config = dict(
    model='image diffusion model',
    dataset='stained colorectal tissue patches (NCT-CRC-HE-100K)',
    train_examples=90422,
    widths=[64, 64, 128],
    blocks_per_level=1,
    scale_shift_norm=True,
    upsampling='pixel_shuffle',
    optimizer='soap',
    max_precond_dim=1024,
    one_sided=False,
    adamw_lr_other_params=0.00092,
    warmup_steps=2980,
    weight_decay=0.07,
)
Rows from block 3, named by matrix and row number. Rows with one number belong to one channel. Each number is 500 + 40 x the weight over its row's rms, rounded and kept within 0 to 999. All counts start at 0. Numbers have three digits each. After the name is the row's rms in percent of the matrix's.
# convs0: first 3x3 conv (model.mid.1.convs.0.weight, 128x128x3x3, standardized in use), inputs 52-64, a 3x3 kernel for each
# convs1: second 3x3 conv (model.mid.1.convs.1.weight, 128x128x3x3, standardized in use, transposed), outputs 52-64, a 3x3 kernel for each
convs0.42 099:471500437460481440538507522579531472572476542474494461465439543470514469542473434522439478469494529493549609444505487506515470479481497526556541466468498488482515523499497548510485566507528490544515501474551474490513534474496495539603506503459497570445510561462456449503475526468502538514530449508499521438569482517532421563484483460449508484485437515
convs0.43 100:534453487503555535549440482468460478434469518444476509475471480531491499489407509490472511491481435446533551505482513490526509515481494494527458538517501482444453471536596497547459432489556512506587471530539413559500522485446481433486530394467452569540477487470517549506515516487503554503521443486480562556484534510535449465495575436495461545427454563
convs0.44 098:499511564449528513454511621473483536533479514496486504500517567545552538511519519444456515547461480569585511492562430480500535479454432458499501401482504536501546518493476517555553458576584457489524499481532493488490451513523450474470491467560622514516484483516462536499485565529541508577451509432520531472413540516497492550513479523583521570557487513
convs0.45 091:518473526461495425458516565482489441521501570513413464466495521506489504464506509556522486476578513492506517527490451493412524481451528584448494491468510453492483484530513489552453456537544503452523484505511530523536502499573434414516520482521452441542472499556524449508546485484526489532492586530489517454529530450473471498478470503499515536483491496
convs0.46 096:465530444489427432453507508462473458498431440483474482505483469496436503465469481530525491472560476547508506469527427536448482510529504461497484437373584465469615496586442446476491485453567521448464431477537570517514470495581470371484502459486450481555453477461557484510505530411551505500464442486526452556504461435503470484438483492514437520469510478
convs0.47 098:532619504537502506531483556440591449534432373510477488591492490466488589503563511474521470570508505498550471434485568474462444511495527522376563464490480499512561523482543440504447431530512487500579439545538590471548525496520514451449522439494568427495455372525445499491450473536470520538555494507517549514560520570512503450532469563539468522519578435
convs0.48 102:558502512423500523472480447470544485515419456534510477527517476455464471452471528536562571517482550462494562509562502491529519482588510530536469486458511508485495555540522428484552508572503547465495418529476458511558478497516526494466528528513462509497478491525517544453498478492441510434507472487487523528501495512480415518432491439552524503476540516
convs0.49 099:470496447454513520476608478453536524462513510520521491495539557487472501494514468503463501533472485559510503555439583526463462483455410548531458420529544479514550475479511401471572525532373531424494544499508496517514545458468564540490414452525479511468457453516508493501543543541436498497499486519466560493547443548535459445530518536527451494523419562
convs0.50 102:528552528485479540486464535450464435463499502459498439464514537478526460526487539526465479549435490526478502518554461499440438479473538509565525538473500516492529479478630572418496424477547505442486530550516508501522480491406498494523520463536558474487561518468496413543514450472481469481458494543571513525442507494519500512526485500460481523437519477
convs0.51 096:464509496525464551475495442464536465514550487573498595450462557537479494454558500454451447510509515517520495520445503465537477469501466501516519546464498555447549466384538522461581499521441476461464531515448497505519459456522493533521505491465540519437544554484496551539535529471449509465563520460564479473521523476609538598490422445501547475404557492
convs0.52 097:478493514509494546429525431471529509553431535448522489508453541511607472488494422455427478478531482530503515488541493536528373433437489524433483435437491472588500408515478534474480509439510474517522504449522447559481458433476477523416484452500519421514435465526558479480569511518497549450551476514445558503493457464511365484527561557529479525497469517
convs0.53 099:597523547546547521474469524513502484456553485498453473465533459464517468492452569401458473468498477550472583523549448455543426466510461518510479531492462548483598544534551494515567506451485538513509474515513419528468498453454470456532493526471492496542510496505539584532407523527536513482524408536459519559441529462487492510467570545547501516480532452
convs0.54 100:481385499504520481493504536562472554509509534536502557527541576604503543495490444550438561485531463485470499531475549420505484503564446574429524481557459623526422503513535471504499419482478504540483526459525500521533483496567534454563550504533488510441501500489500543620481559508470573452416489506489580525488510591494489486509512540449453535475467489
convs0.55 102:515587447444529549547474456457589519460500535497481483506532597491548512561513578509501533565544509471493454555467446519551524522502491558505572518513494479522486480550526483522411408525514465557488537485464470525504525521519534486513439536544542464489455485479561545488560535488475475540505474505519465567529553491510484526460614529553499533458516587
convs0.56 098:469562503535539509516479543541562480479503527441518543518502520525489472531458461470468576453439476486505455464492448486556428430479550509463503456444488489555525508452496490560498526457485489530491441557477489446496545582466489499484434521466561530456465502551432475523542576456532539549559488535577466531514496497513517588498599554498447516502461534
convs0.57 102:517479441492493483541515545499493491542483525453547505448513439439555475473500528515539611501474551580485463414479471433554481521538432452520454564542515498475510514469529457422468475433497467458531497538488473579550549543526500498534494570499505460538519477507444451503506511494453481455547452529494471600575520489590507475517459513497464451492537460
convs0.58 090:567512530502495478477478440432543475558510452518472449543541364484512537427438544488449522505530407452526468505475509532511534522452490495538470501604521541468533392516539449560473436445516430487466430505459513484448518495545531477509459517477516435479551502537544495470483517409449508497453486541497532491521475554528526385477550524540549529426481549
convs0.59 107:519518471484537542532518506509471440497470514541535438458510499506546433502519489522429485484448520545446511488481476542542480472523491485645566462489520486561424508414530509511550518475487560468559480563450481461502547505444507463505458534524560493560514533544449529495473491493527452487465491431487490526512455509553539456549542465504471525413458503
convs0.60 101:455432521517453468510538466436476485441550462463489499529580491411532489433470515470498490500539506549497427464498539504493522437411529528464585524460513510502522486470514495466500496441435462541581516475544476501430481547448500414526483473415453477555397496551524504476470452463466526548447494509466529432516484503505433526439522484502528544541443434
convs0.61 100:447513523499478495484503537463447489537501513542527500519488540525440547474475495451555559543459527484566494480523567542500434518455498528507482575470495522529556524468501496507466474533465522497491511461490490531499534473518527527532527534555522458435470505456489546556400421539446486485518519541467434466538527459531493476450562453450463469473444491
convs0.62 102:460443478477469450469458494488473455521526483469554573495476460500506543492438496525542429536534539501454507468475487430526432492513525484475462446502517513488495474492467489441567522542431506533516555538486452527492515442519468416496451483480469471437542473510449515499572517458522390463491523451534449414453457545498535478462428460518472544546501404
convs0.63 105:502520502530498478505470526417518496488456476506513443504464443544534519486534519493518501537483478540478560446501544467438529500529469453541521516513433558466538557484533515491462497531523455539511453460524502441522520462496532561515421497450427550468517509533446425492520518486467494535532552543518521499534501514552525548469430511490534475478489473
convs0.64 100:582508467445520578572495441579524488450535505495480604484488556469507532486541510485481464561411458570470484480500503527520540467571531547537467494523504503488519468505506432427468463490465511562538514499558503528440526522430575540514484578482454479499571434481525553513445535539516483529586519539479511526499453527527503505520468521568501464499503458
convs0.65 093:519513537451498482534477437499516519441580519512531505477554498496533472468508463513488457519533495563459569520483509509505434458583493498492477480461525512494512547494494535496475520517458532488493522527547465476474439511467536576430480482492511521526531551573542490448470552461489507492482561421433500527418564461526496527544485517527466530475503538
convs0.66 103:516442480524490545493488508486528559515599505392499546428447465478461493524578495449456487507499457557469548523516481451482520485473562440561509551548522436504455504459474512488520465475501541544512584491535434505450464518461431463404494473464478494530481551453482528552514519460505551470425466456554535522497547566447478449498484435492560484563480557
convs0.67 098:608609464509481480523555468516450534469490488537461546477499532513501399479486476459475555468517520481500529467442456456450507489518546477482474464450509501569479486485486537458527467563412454441450551421456507439522537476485483523563520502483428511523540476485547461539488488536429447494546565441524514468455496482585545565508592594539518473482524525
convs0.68 098:507459487494488580466491495534510492459492542473520528446516496525542431460503491497532495500509538482589521535549465522547464487468485464558470540506479492537477492503442442513548540498434563542465470492441580551494452501412476577510402510520465499504529595540586465472484460497488484425527424515490483551527542561471497522435496527468536493486517537
convs0.69 102:433622495494477512440522541471571508545454514493435506474519594467477471518568455577524552525505474514521524484487484443467542561554482524505502532485538532483564481495446524481462506459470462517519448460439461506517530492500491562567490501512531544461508525460530499517575522549481503487435511521545550474434420484489477485549537500567481556491469510
convs0.70 096:486535465493538496519497476486493479451516556483538560470517519538512432455499562553476461512491535475511504474528507493507415453528538443460511494530497442436556507561432557471462442486479429627536487508535494553526493504565485499541487489449581559456592489472535517477571483538544521517495490512468525442573527463513523460491432466455476605463492477
convs0.71 098:533482461493586486418445458495499490496490558463500491498525465489532510462557525490494502488492598465480457518514485537485481469466551483554530534506463495543445487484542487453490533487412484493458458493488444494527551479493469531440451523572511557541513452499452497478469465478526546454573495576449449480488566553475519541473559466506584468544509490
convs0.72 106:473510455525562487547523529517439429480482484506542475517470521485466413560494482496505480512453436503508551419538431554525567551561483478447504469447508458510479532533442456508526503491479457499511478473591461527485479447463513498493535498509480555481550535508501547484475520491454536501468474524478533460498453507493509555490539487529526515519512508
convs0.73 103:612466454477488506506499552555482548543586567566532549448503496475457521465467516471512522481527518563537448497529506545450518465543501600566494473515405468519499524535516486536482516516485542553408499514513370505580535492460479551500522541534477438463549430495529538546455580523453510475509476498540531425489549558510492482457491545512540533478511509
convs0.74 101:551458469476539452490483485508467463513486493518561468496561438544540541497509450443542513464523515551517481450452510521559466550407491512510453455490490437447525446529477460505496506473482471438521539532512516495516499510502472511569456519491504454463477478560546518598555593470495526488557450460514530483472430487503457460555432541462498508521535540
convs0.75 097:461496491506421469460446453539549522551543504500469451518504510455494524469516523535554512553519551514471439435480540472565546477501523499499417443467572496421495577479491520531461624512582487507431517393504489485515539472534482511525495527514473553492529440452474455489495516484479505577532568535462542572496530450474439512483464501423477484517512550
convs0.76 102:487473531548509435467503432485476454507458535575454481468500508438534438524434556497441484510405442495523457541455442567557510555519422550459495458477539466537530519452452491520480492470540470434462490529493506437488461547522545423452458551556562460473467528509456493485486485521524531562553418524464485542492543524383522470508531504467507478512542509
convs0.77 099:510520494551520515511495484469535516475504548503506545465538485436470474450586504467463449472541450562478474526582454522443555460513499438482458553459486498463470509476511498479453467478503443475470516469492558431561526483490419476614550485476428486513528429539517487490476454484556481557487457551515536477537508554540456480500426520542498514553446549
convs0.78 105:487470441522447426428506440617502402493502491472547495518512491488517492486513484401533580464440583423526530468501453493517480522511470487529492477447590464518603566515498497484467557515519537550564481501501513435451408524521485465493484443511482522454514539500492541509477488481510500495523537433483490556510445532468499486565531402497473462538496458
convs0.79 100:482501568535515515483517507566504518502495526528524467468496509434454509540498485558522433513556492459507470461499533470461514527509523528497505466455439463483501474478518479514475509520544439522463474420449441525532426456507544481508523532535498464484459529475526454533454438510612598538543477538542584482505535522464581562533482555529516457443450482
convs0.80 101:541539475462576468477536526528500495394536448485533520562430597551511409477525534443550517550442504547532456433486488559508479474494495532416501501602545486483518499482515447472537475461488477467484448541509518546443464480443509476452439488517491574555503454510496477461455507492469469476474542510529517462457553498504458468552544481545517531424463542
convs0.81 091:529527484526488412561467565540441500513542542500485497439486486504492495527484427489481511500484486518451508457510464505449520559478479546513495503504499500446526456584489512467494431482543544498451490523429532456555586563521487479491540545498547488451499482512513466456485508479531452520488586500525500440504454492521459547448520512511538448511480526
convs0.82 098:543478561526523499495496573563466524542542540476508503499554510513503435504457476460485535541543500485468481416497510508464489553525462470506519502494461534465533526489488465523485536553514463540493434546571560502567575563510465510508494482476514530498526451450571527481499526421506505474521526539456507497538533476510509509558450452459532522514480457
convs0.83 095:492473417553498553512490440559492494480514487451494477536556581490532499468458497477578476466594503448535545478453450449424447483456496498477554518443498485526525539509484438553536482538471476544428527470506566442443552514454527476468547527450535473478478536465491423524542450498577534483487475546458431430462623491476515547453517513434466574471493491
convs0.84 104:541457511520563497514519490463488518473512542586400459478561548554424494535508526493447521511525491480532465511462483507546546536506482553444519476507470463469477469522491524571441490531494537529547521514612526457514497521547454432544481591491472483533470462545521446452531451492475490534503474584467488494534500469498522504468579486525492536487495501
convs0.85 106:551541450473419425496528428394475493479509570485550518468625479508554509467539536574473455460507486589481469443529484517498512555466513457476434494446500467498527489567448506474509516472544552476530482501442439503519485459523555467583509530418540484536515487418508477508444548579514502543508486547482473507526513417499511441454476541547422446482485537
convs0.86 099:486449474524482514437544503479575511503431522554522445464433518493481488523499552456452542507464552559552537481439451508462475503457564495534449521478516543474527539460460458452505486510523535536425489511449533568490557472456434524494506538494508464528428545499575430499497424472515435551474473490563564561482498468528494470499477475517482514504520501
convs0.87 100:502536554498434466429522582584459490467464475536475556488495503500524468527539491570453524448500524566569572471491567539419537473539459449447488559481530547523551432511511557463471517510513488465516542480486501496582445504617471503523490430484459427533483472421491574570519519480525501452513539433443459472503449544546521454504556509433504458519520526
convs0.88 098:439469472562510454536538503511398488495469457533475521595537467540507442516470496481527503448471460476488610529534592481522491505463462483543516523482537556496559540515517525536512496484515437477475499500452491488539552549411504520500476547444447546446483431504542498506577493599537418554517513504501468506512490496452531480486584519474501549516488455
convs0.89 098:540547399564586583516489525534533441477509505456527469491434565507504534461519530526465519461477509472547482481515537527527555429519488460519540504513448506553492520541458494581479549464587524451487502527524525499574558462401524511528503512497486584493461521561596524515467483475528540545499523579455583467518474491483552459488490460525523427513542512
convs0.90 102:479593460487518535485487467442455505473485529506489466505522539575499527522477439486567482499498584433498454484475518485440547550486520483532456497532526496479478474467478496490496480453547428508488488474404451486478451488484550484483501443535435507438552526529480494461467548491485463519445536504468540486493504537436447560485541512449591514494457440
convs0.91 098:517439552514502490457510436594541457442540521446491491463456424524537446452527504529468545481519502542486495460576484415507512490533570509481513486515501498491555510516567491456444527471557457520548536486462502505426480462468458479497481493515515505517399420423559494540463443473518607534549560499423489522491522485586459451537508510485433506484483518
convs0.92 098:528451583525476470493475519525520499473550530488585511464579500458430463465531490491424514510505529445477457543541476444500498465421524412550490529482461449487537516536470565530571501528528559526523488480485428496533493478470505481492370479483566499536580557488526475507530516524413515484547537522491482512496490573572541533528485428516520461503551533
convs0.93 102:513556424516433451573513548579519439480621598547596564445397473497456511553519520437496459500610486472579587495471427474535452466554493575460448536479463470470461501479470517503461512509477493476546489423562533555498539540471531537472430544486515499523459496549454468416503516502483439500468478452532487498498479501466460476501487482566527520510477445
convs0.94 098:508468494559494526500501489502411470483497519468376416501475488435484467498475523519422557513508473537527558501472547486496461451496478548534493481486511563548554496465463499481491468500520496552489550435462459534532490463508437519552515476501518458495508443572535457555592506497459557452494526518481447459503511508532468524474482541489522485504443479
convs0.95 099:599471463492498536508522525448522550532480544561432512442524452474438472533487501490452485484561515458488513525494540491536499439496532458471466426567443540415486538486551476432513492528530499581467598507388507551491548493556504460542526464495485521447469479533488459465586539524524496438523516525397607472514492457440490494574536541394506445494513503
convs0.96 100:526551456484487528571462527463514493531472418450501517507514504481503500511491447462490514511569501513460474503496591595450551408482486485506496560555526440487450458485570434478539459476530524526573462512563473455542460544543559470547542455436529515505489492597556489525495387574460569518444444484534396474571581451485559502471439528485533496495513520
convs0.97 100:518640509495431515490511440525476431421511502497491458473564458507477498508459512488516488520507535556486492425492553524482505432500414501522447496523539532552433509398551489477596505466458506487495502553451520431445483532472468505478481531461529479529527516551476529483503445567522513467526477506469427606543488563438472460537469533494457419457478563
convs1.42 104:508453524457451478436501538495545471531476513494487498515475504488518498542566557488539538460486488494520464475442535541507483546549508478468581565460448529503560487564542492547455459450427558523449455476493499503586506484468531515501505454558538575548473519514546546457567498592565475499503502453511469441465541448462487508486524546494466506531419520
convs1.43 103:504510489545383513503529453506461510515537441488546457442527452501456558493575497438579588488512459485490460461538474510504509536476556425482391506473494438466489550571603436497488524453504504409467508438487520564518463587531502478494510479524529611570496510535485594506459512473460450493533498475528533497487503505591512468486503442470576471502545546
convs1.44 099:459526433471485564448505528419529472496473491582505559467537568493543476499528537520469459491539414484514430493558500522533553544485505425508552463497529469508569469455482440510501463541506491483550451540518447550502503520415537404523561427536529576489490580501516456491546521489517536518499463575521527533479459510540524517468382538487533438482518490
convs1.45 095:543404511498531522503473526461502454558543529474436538501539436509509430560577502453546518496501515451527537533472580524482466506473503549475461480495501527501416508457481483517521485489472454548367485484545452512436431524497514457511480508503517562514586505547481442568497458480435469443548541516527485545534496443488530519478504548490544474458492478
convs1.46 102:488559458520481473540533447561536464593533503541506525467551500545443478473474538499495483479479532506498458558505464533457510505529501440504449491479491434541475539459527543487469466459490529474591524521473547465561492486539510500607453486518439459553428477518489530508510538562386534535453524525512498526524458524495490441486498499469555537519519514
convs1.47 097:542502531478548493534549513474491524529596433523538490539533537485542466513457513538514517438459477554446426478508483427550474503578547489519486459522487449434506486511564565520485520510463448544534528497429475468468492509484548507555448480496450521555546443518502574515526476508490510567518475438579470463452484598489460565548565410516530489628482447
convs1.48 101:482494481418511537530501487485472549509501509473488493484511503533503535500502491407551487456485518485414511456519464599525464558536509577541544540567504571476489494537466527524411529421523479498546463487485469509566525474517499493524495450453570528490431610631478553526488490455510525541506469465559471463517474486584500434503472620496492502593414466
convs1.49 101:466541546434448434390543498486557503494480473481535467480542559500541477574444443542481539423385504486513549511517521541472498518490450484489524506519482492525512462519436560472509483494546512539537454519523518462469494569492471528472534413437506409523529483463492508508474474520497513468537445510506471465478478550535649545495457523525486509499483540
convs1.50 104:484514582483527469504540474481490497534501480516500449507484538482498479480525443537398468472515463516541519501466487533526476548464508475505516524525467552522454485519565528497503497487527543566538492484488431555456594481502482528487525506502496520603433461537495543526465477565538567479558457485470518486483455511525542480496500476473502518457448576
convs1.51 099:541496464522507618571400524453510487585533488531489488398499460560571479508490442572531400488519531504461466545543521491492519453428478451519540538522522489543471487441559443535462503589501565463428478472519553506534533509428523499555481485464501509507479423458531580456545492568496520470563576453468463464517476534494484480445455613476488439544534491
convs1.52 101:522521413468458485470467464480498553559584453546489598511501512441513463509563520492584512494460519451502476606497551460497533460466545481483418525453540508479548598552526476504528467492514502502522461506443497506540564489437498432431433564521539484514523435470457570487540481522488474522544545526503482525511491465503479487522457507500569500539439498
convs1.53 095:514505536480485438543405534524499545489468556526472412433504460486526403470568478532482527570468454452496489523536502421455540473514465561509451478515436443455403483496505463515483526437521513440464466556535475522541540520509487545549455436530507529554500525565506559525557455497531582457505475547507479554542415518486502507460518575485537482441512578
convs1.54 098:495484490541492467524485471522457464480444514485582470548506477430517519460497499480512521499450544537519526420464532515487448468412537464521536470515532477505521511539559563463524516518444483519517566392530447549539532511538490579546462476507504602482518506509459477443462495517450403467411538502507504451509450487482512532441427465467517523532461472
convs1.55 096:516612514478461492560510480470520446459532489540508468444524389526529550484431526479486485578540439529585455539465514524464398536569625473486500505485517531531521468515388532506526482428538432441468456440516512472482501528519494527504474499547470537554541484486560567512552493563499501488581481609599511509448557494559532531529521505487511563470451472
convs1.56 101:508549515482446505438506517406485523535542566451393480516483518497466455509492531526449478545461494546568463471471535500518557395441453501551450477557497514468465487569504467490452529491464516426498478509560554473410516517430441508594486498496497576522550493463525544391467512529441457519503527519461501416466517498470504484469468439456515445526527505
convs1.57 099:478508524537514453490537414459410502577499449506508572447495443539520490493563496569556510478511541477483542496542610460410435484523489564559618501523493537475547542519561474431566516487467545540491532502514550557477537571476543550529499511537466514485433478436472536512423495498490472541443496438417449432500431489521462571531478465449472510518445445
convs1.58 094:500437485554511462486484530502475517514547497527386482595505514462505515530465535565524545421476455525479452454523488511494529502490480543556523503462457527580399481520494467521485523434468522493496547502571520518476495608509520467446418490552467455489459479484535539491568490524463551471470438439525518447438512491499509530410466574601554527510475505
convs1.59 099:535569506383470502520523506512512566552504516529497492509495486433443515493565542486487506526499529550484444501468583531481476536468491535517504472492511520526488499440567558482547526501492547522494575458500525480468571480626561506512557524572524448530550439544511492548483507435504410511533564459512529563524554431529554482600464495544516467502389479
convs1.60 100:496571576439537476503502479491489468551536500558521499481544527388469498541517502494498507509516521531496546510494486481522480520571439450551566544512473444479523460494528511433518438529533500571501504513462436547529488515531497538519447431485517560558439498493538579518451510493523496482507554489472519628445470477525458493546557400491507515507493570
convs1.61 099:487466455511453479540539581519522461541418521529494525512488492471557487499494508486518507439514536402480516498481521471494496524596523529524495470479415490490487466492512474431492448491461496458462513545477555543431535464478471529462542457503510464530443458566539561516508483496421496476514437479527472590480539514532504535449584486466472478503513554
convs1.62 103:502545456443462535458465473552503554471494481532509459455585496414469599449542496470451415511498585548494465514555470475503491567470500560505471592532551546445566462429489502544495539483572498510532539458548522459455504517442475501477562497476493457423508518521504551477490521602514497502558512397500495479540447473432487481462546532471494491507491526
convs1.63 101:462536470516534457515541511523573488442524497568481472486503469436516469514576549521480423532489482498471478536494498430413499454518511570481535518519592472534476506496557449474538493486454514605561558512413541466513556451543491491583405542511554542488523521520477566453398503505524461524485459441444458465600551500532535456460514519481504513518428503
convs1.64 105:547458425512502469481500545471526453497576522528482504543422550516506591513475480584487545455515481513516511524503500434508447523460615466463478510521503503533536535506551507488481490511593416522499543466495520585506477555443484485504516479574550501498436508522486565455487450563560511448498438505415517534495514550510524520517457477543482468509520502
convs1.65 099:456517528511447424489460436380491468474551502465496487486481562476577485511496520493492508462534551569470521531454486542560439514471488499472479487519507512537461505426521518517577525474431528468490439499516474476504495555522516563418489489531476481501472607456502481482527548532554474519494521490525515540469508494541402523526457480593470431507566485
convs1.66 101:457507564560556547490568512514481444514523501394532528484544488447594502468517448517535521553489600463406481560512530374507450526424522517416561557467570524513553473516478521515550443539526483554481494456547539520504489483457525494468525519514432425447507522469567445489581545481521512498577483551499533616497488544489525451502485455482436470458516436
convs1.67 100:505465523533427507535567537520498447527525509374507501485481483446497502592556522542571551470620472474574457431501496545538469508520555449530460435559472514439512556511533502577447510474446496476539433533558438511473503423497461480525469458500527454473485400570520528504576511523426563500478540491504478455531545456481449532518513485559487519491480472
convs1.68 100:539548514533575438531512479537423541514494511562508473445508510465506511517497485541536456501540474520370486539513506465564467475472368365565567446510515506544484449522502518522517518517422399506450430518490559459456530554499482557549427486549506573580478501517482449506513538527569559500508566504531515470515486534551475529480566477497472551492517482
convs1.69 100:476517519465513515447501505478441471380486498490522499559477514525467478464501561454450531508498473467502505495519548476460438468497505446492444447517549462552553503490515598481440549466522493555466537485587631462483444457498461485461505487394485507522536437454506462522459506489542469529498470479489482551495551478516549503437488408527474564456478516
convs1.70 103:521474536506486442532530502422536464507507533523560447504490488494504473479550513499517503493446517461561480529535493466495425567478497534494497499479452549390499498533477536549582615458518444520408518477497534460499508552491424483506485498481547493472493538595460568473493470578530487438539426459493489516476550457520513500457442475434530563479490501
convs1.71 101:478548497569475504556539472561479547500474545508477497492557519458480500452539508507469561523552517504463499485498568444433542504524517427487573540425434504532450515464549457505562506534521508494557461551502510493517499474472490445492485463552477497478454519459479525505490543451545554462462475471502512585499451536535435461404499524467476501507551438
convs1.72 099:496519539480505526528493496555480503474502458476539469513607465491532504506512534485485510529536533483486446461543492529538498494504456490534466546467528461533466509530473530553466483510467451448501556534562418511530542491504440586518435474448469497534540493500496522519463569461487534520554485474540533568518481565530465550464488481544497531500459499
convs1.73 098:483447433512501567477488493512437484541492512461430530515503451508500438555478472467512502499529479518458478459546501466521437496537489487501483498451570475500490522497499518487496500506476405514547504501462481600527522533495451454506502530458517472491525505410574526523488511514524501532469534427539491529449550484443494492415500486483515519507494468
convs1.74 100:514481522489529492456529446485574488460486512508493481497481502508516496553427477475512509488402531462478411481480539563471580554492485522437435486463480531522460514527477467482499538469477451532550490448493504522483549475539465503546527533381479511518529536497450453529456544432577553582462550498490483541443501453478480511552521480524482571521423496
convs1.75 102:489454509518555531561497516490451458564529523463421477499514470433531509487428475543599506417452476459454422512484465465594476480540539524482495504440480494524409508482545557508505500511522502503495484504523437532475524453560460479541509450440558515475528515554518497500473462531454472643427468463590557491484476417445517553510492540520463483532476514
convs1.76 099:466485485564487489526524499549519471399454457446508462441438577468496462439556458477483471477551436485496466505500483452497515516476579468415454497463503504444537549490454498479472496436486471486498573522451535468506546481491550472555452502485484470525520534508412518490501449507502499552522575499480485562528537477470482477485518434425506464508516500
convs1.77 100:489565503510502522491566460470393557508458520444516516490523506484504572467525517497400555393528483481530458504503465529527480534443499529481538539452503563496461460562501458454488488481505443414419510510431462446514554477512452449402525501502469450467517497560482482517462500519519508459463493497472558494437462414487515524530541532495528476511432528
convs1.78 099:474565494521520505420450525523518530543527538501541485447490532504536471519455470507532486475539474519461460447490475544513525524539495552492481494461512536591516505507452494454527529499510510526413507449438587466518491518573481474507496470540480493483462480481505534511496512483535496487482509458511470485447511527578515505503582510501531516432415535
convs1.79 104:509536489576563568503430509508518487524532498474486413527538499513528533463486444527450525513451499551542475503506530558513514527536532523520444416536527538470484468499499547507443449514532535502501512549528511447563462507540462533467460529471454422501462507497537450556499541422480483497443524518483534553572508483563484472526474485502470457469491475
convs1.80 100:457524525495531484501486501567478532558514638540477501489497508576588499480519529497461468528468518476482540552491437529485523544472438488495481497557519529510520458504519476486477498492519570485520530548466523541466515526436463470479476558579541413531497612523500557522534479505546533531499493470535451452499436506564540519490511534476423512479502555
convs1.81 094:443515506612554501571475410499467462462524521536528566436468526492452433492466518526499452503514544502521457515467438511509471440549534534515486538504423469500545499465547487502472489537482580554495493532507456474500532491549553464452503567509514518451507465565488451488465463484486521534509528493472533536492509472477443486477531440491502444517471467
convs1.82 100:436502497464572541481524476569470477548409573471562474467561494557463486505571468483467442513479438508449503516542482482485438469502461529479518468483487509455581509548553544513510464498504474561511474428463550549456496569501506473496510552511463480445517501533501477519466496513478524558506507509506506523501524486539530485503569455505516451560472476
convs1.83 097:556514416429488478537455464565485494487475512485502510476503427457446495499522555471550517474496587468519462432519512513518454565449509557620476480502570552492417439487475471495518506472485458492516544419545524424544451502549490495563490536547499473526486585533542474446509399546422452591450496535602535521550567515551491522498523480422478497571447527
convs1.84 100:521493460566540437497506473517494512456425492496543506542585487544505493525490503559510479499546569527503492545482595523517493542475478490493505494442449434469510474531466553541493518474574564494452480480495471472473522515450489464457479513550486455499456462510482507518472414547566490506509488424457470541457429506468516452480531507481479438465490581
convs1.85 098:552508454532485516528563479466495514443543464482569493498486485547523591476496543480499524473508607493537548519445527592589521548487530502567516513552485515529512471516582638472525510530481490550456503527500459480516511581507522365455520505589495575534474456596572551499489517558533575526473414534518552477508492506447539495441509521560495436467442470
convs1.86 099:442463545468547501521436500558452482458516497489502495461479487485568528429494491502474490575554499486470492568443569487481489453475478529552459440488580563563532502535457546497504513477474476496430487518585474529539501542498531529470434521488459518421449463500492509516508470521536485534453483511576575478451536522528480539517498560476541500486601516
convs1.87 101:556460531534485555508458545540516495432453518454463511498492583515492548502528495499526459406558563435558458538483448499558548544435603558462577468468443488522608412551562455535510551470523509484548455450467492480538484502497474519499502558474554562487535501521507558477416587514441477455464496479573480557482522492536441575442492478486485500486543466
convs1.88 101:505433455505442482576483514431514545513494488473445514541491405500520528510459454524616553522449588499525465534485419477504443500507512498468388570488527547530495510461470540460484534482526530410552515518489486487527504522485430514491591575480536425531468490572497467567468467438497545472541548518505432441517484500554526517518575449474460567515497495
convs1.89 096:540513500496519504458424568524490510484476553597558493520437478544533407476470534476481626454468541510536438546480565503512449470503542470453461518499493496500478496505520442540549500524500396478488462520518469499554497491554437475555508482519460532532473448555513543557489507522554532501582455516521517423553567467483432451443488512465475450523391519
convs1.90 099:486565518501475504483496510517415578471527485444515534425551538492462435457524488520501501456541490420521447553503465489526473501561551525540440450474420471463476522521527487481504452512594476475490546542506508501518514445522543473471501513448421551508442610456437509466479484493563504518523511548546503428511533418498532568495485510521387477484558515
convs1.91 095:510526532474511445487448464483470580491470519512538560481463546492467474496479386476471517484507477440540479531541519535488464488531476435479466451495510535482482555483509518496436393546510452473507495491509487493507469421480470501457461465480482539520532542478474509550543496412510369511531479533558452509462438440500535459538526534521475469466498508
convs1.92 102:510478480520500503545467571493550462454465492527496444523480465465490600464370530504556454494483475551569478542502464490477394549528427533548470558488495553490468589505520484495449463550508518526546454442565544533430517534535438543504522495479479514496547521485475521596519544482543550475554529455523523515439476455547454496469517573516510532468517454
convs1.93 100:502465456440535487514500607513559452554479445493498492575590498481522491453557466490488511474469533503452534517609516572446473459496508482486436477522516523468525551515414492481487514542482524453512545509468485526460508465505404516437524478550553496499527440487507477440578488415459490495493488470525498521452448468542552492431568529481496583492545524
convs1.94 097:542493586481440551474491506507518507548543514468537471547500454555524427412469565538537512415475488561486508505496496469499443530514520548554425544483547505550485461467521556479500500443528518498513491452585593510538533484490426498452524497518535491558492506528534506515478507474525494485469541526575463493514541505469469546517560570449489537440505472
convs1.95 100:544484498481449410550479501475573504477450434537502541504514545427524508467456483518462514455537495512587482537516526549569411531484541536535494442503598475528489533490508449534518512530515452496517529499535458477496505515481519463497589511422460480528562448516548489458492475551511499497496537532466521525475509537503561485556524595549462513519479486
convs1.96 100:562504455515484496515452505502459558496518523439508513467457498549539464543559493496502525509496474518524506478573520500505520480516474408517465497522524542529560477503482458546523533539488535473433530532557551557440516510470517493466478493461568474463481563515489431519548451470483468483518561513480500508501507478532530490573523428439500537479508538
convs1.97 100:562431539473499527479561490443446508493467463497502510541479453497449475450537418437491525485385518520421549491507525489535597491490470500525477468507403506551458533444547473514570375455496431558508487486479505427566428509523476461527496499484544515486506534431514559534489504531513484483433450529495576452596492476515491545539424486501507511493492528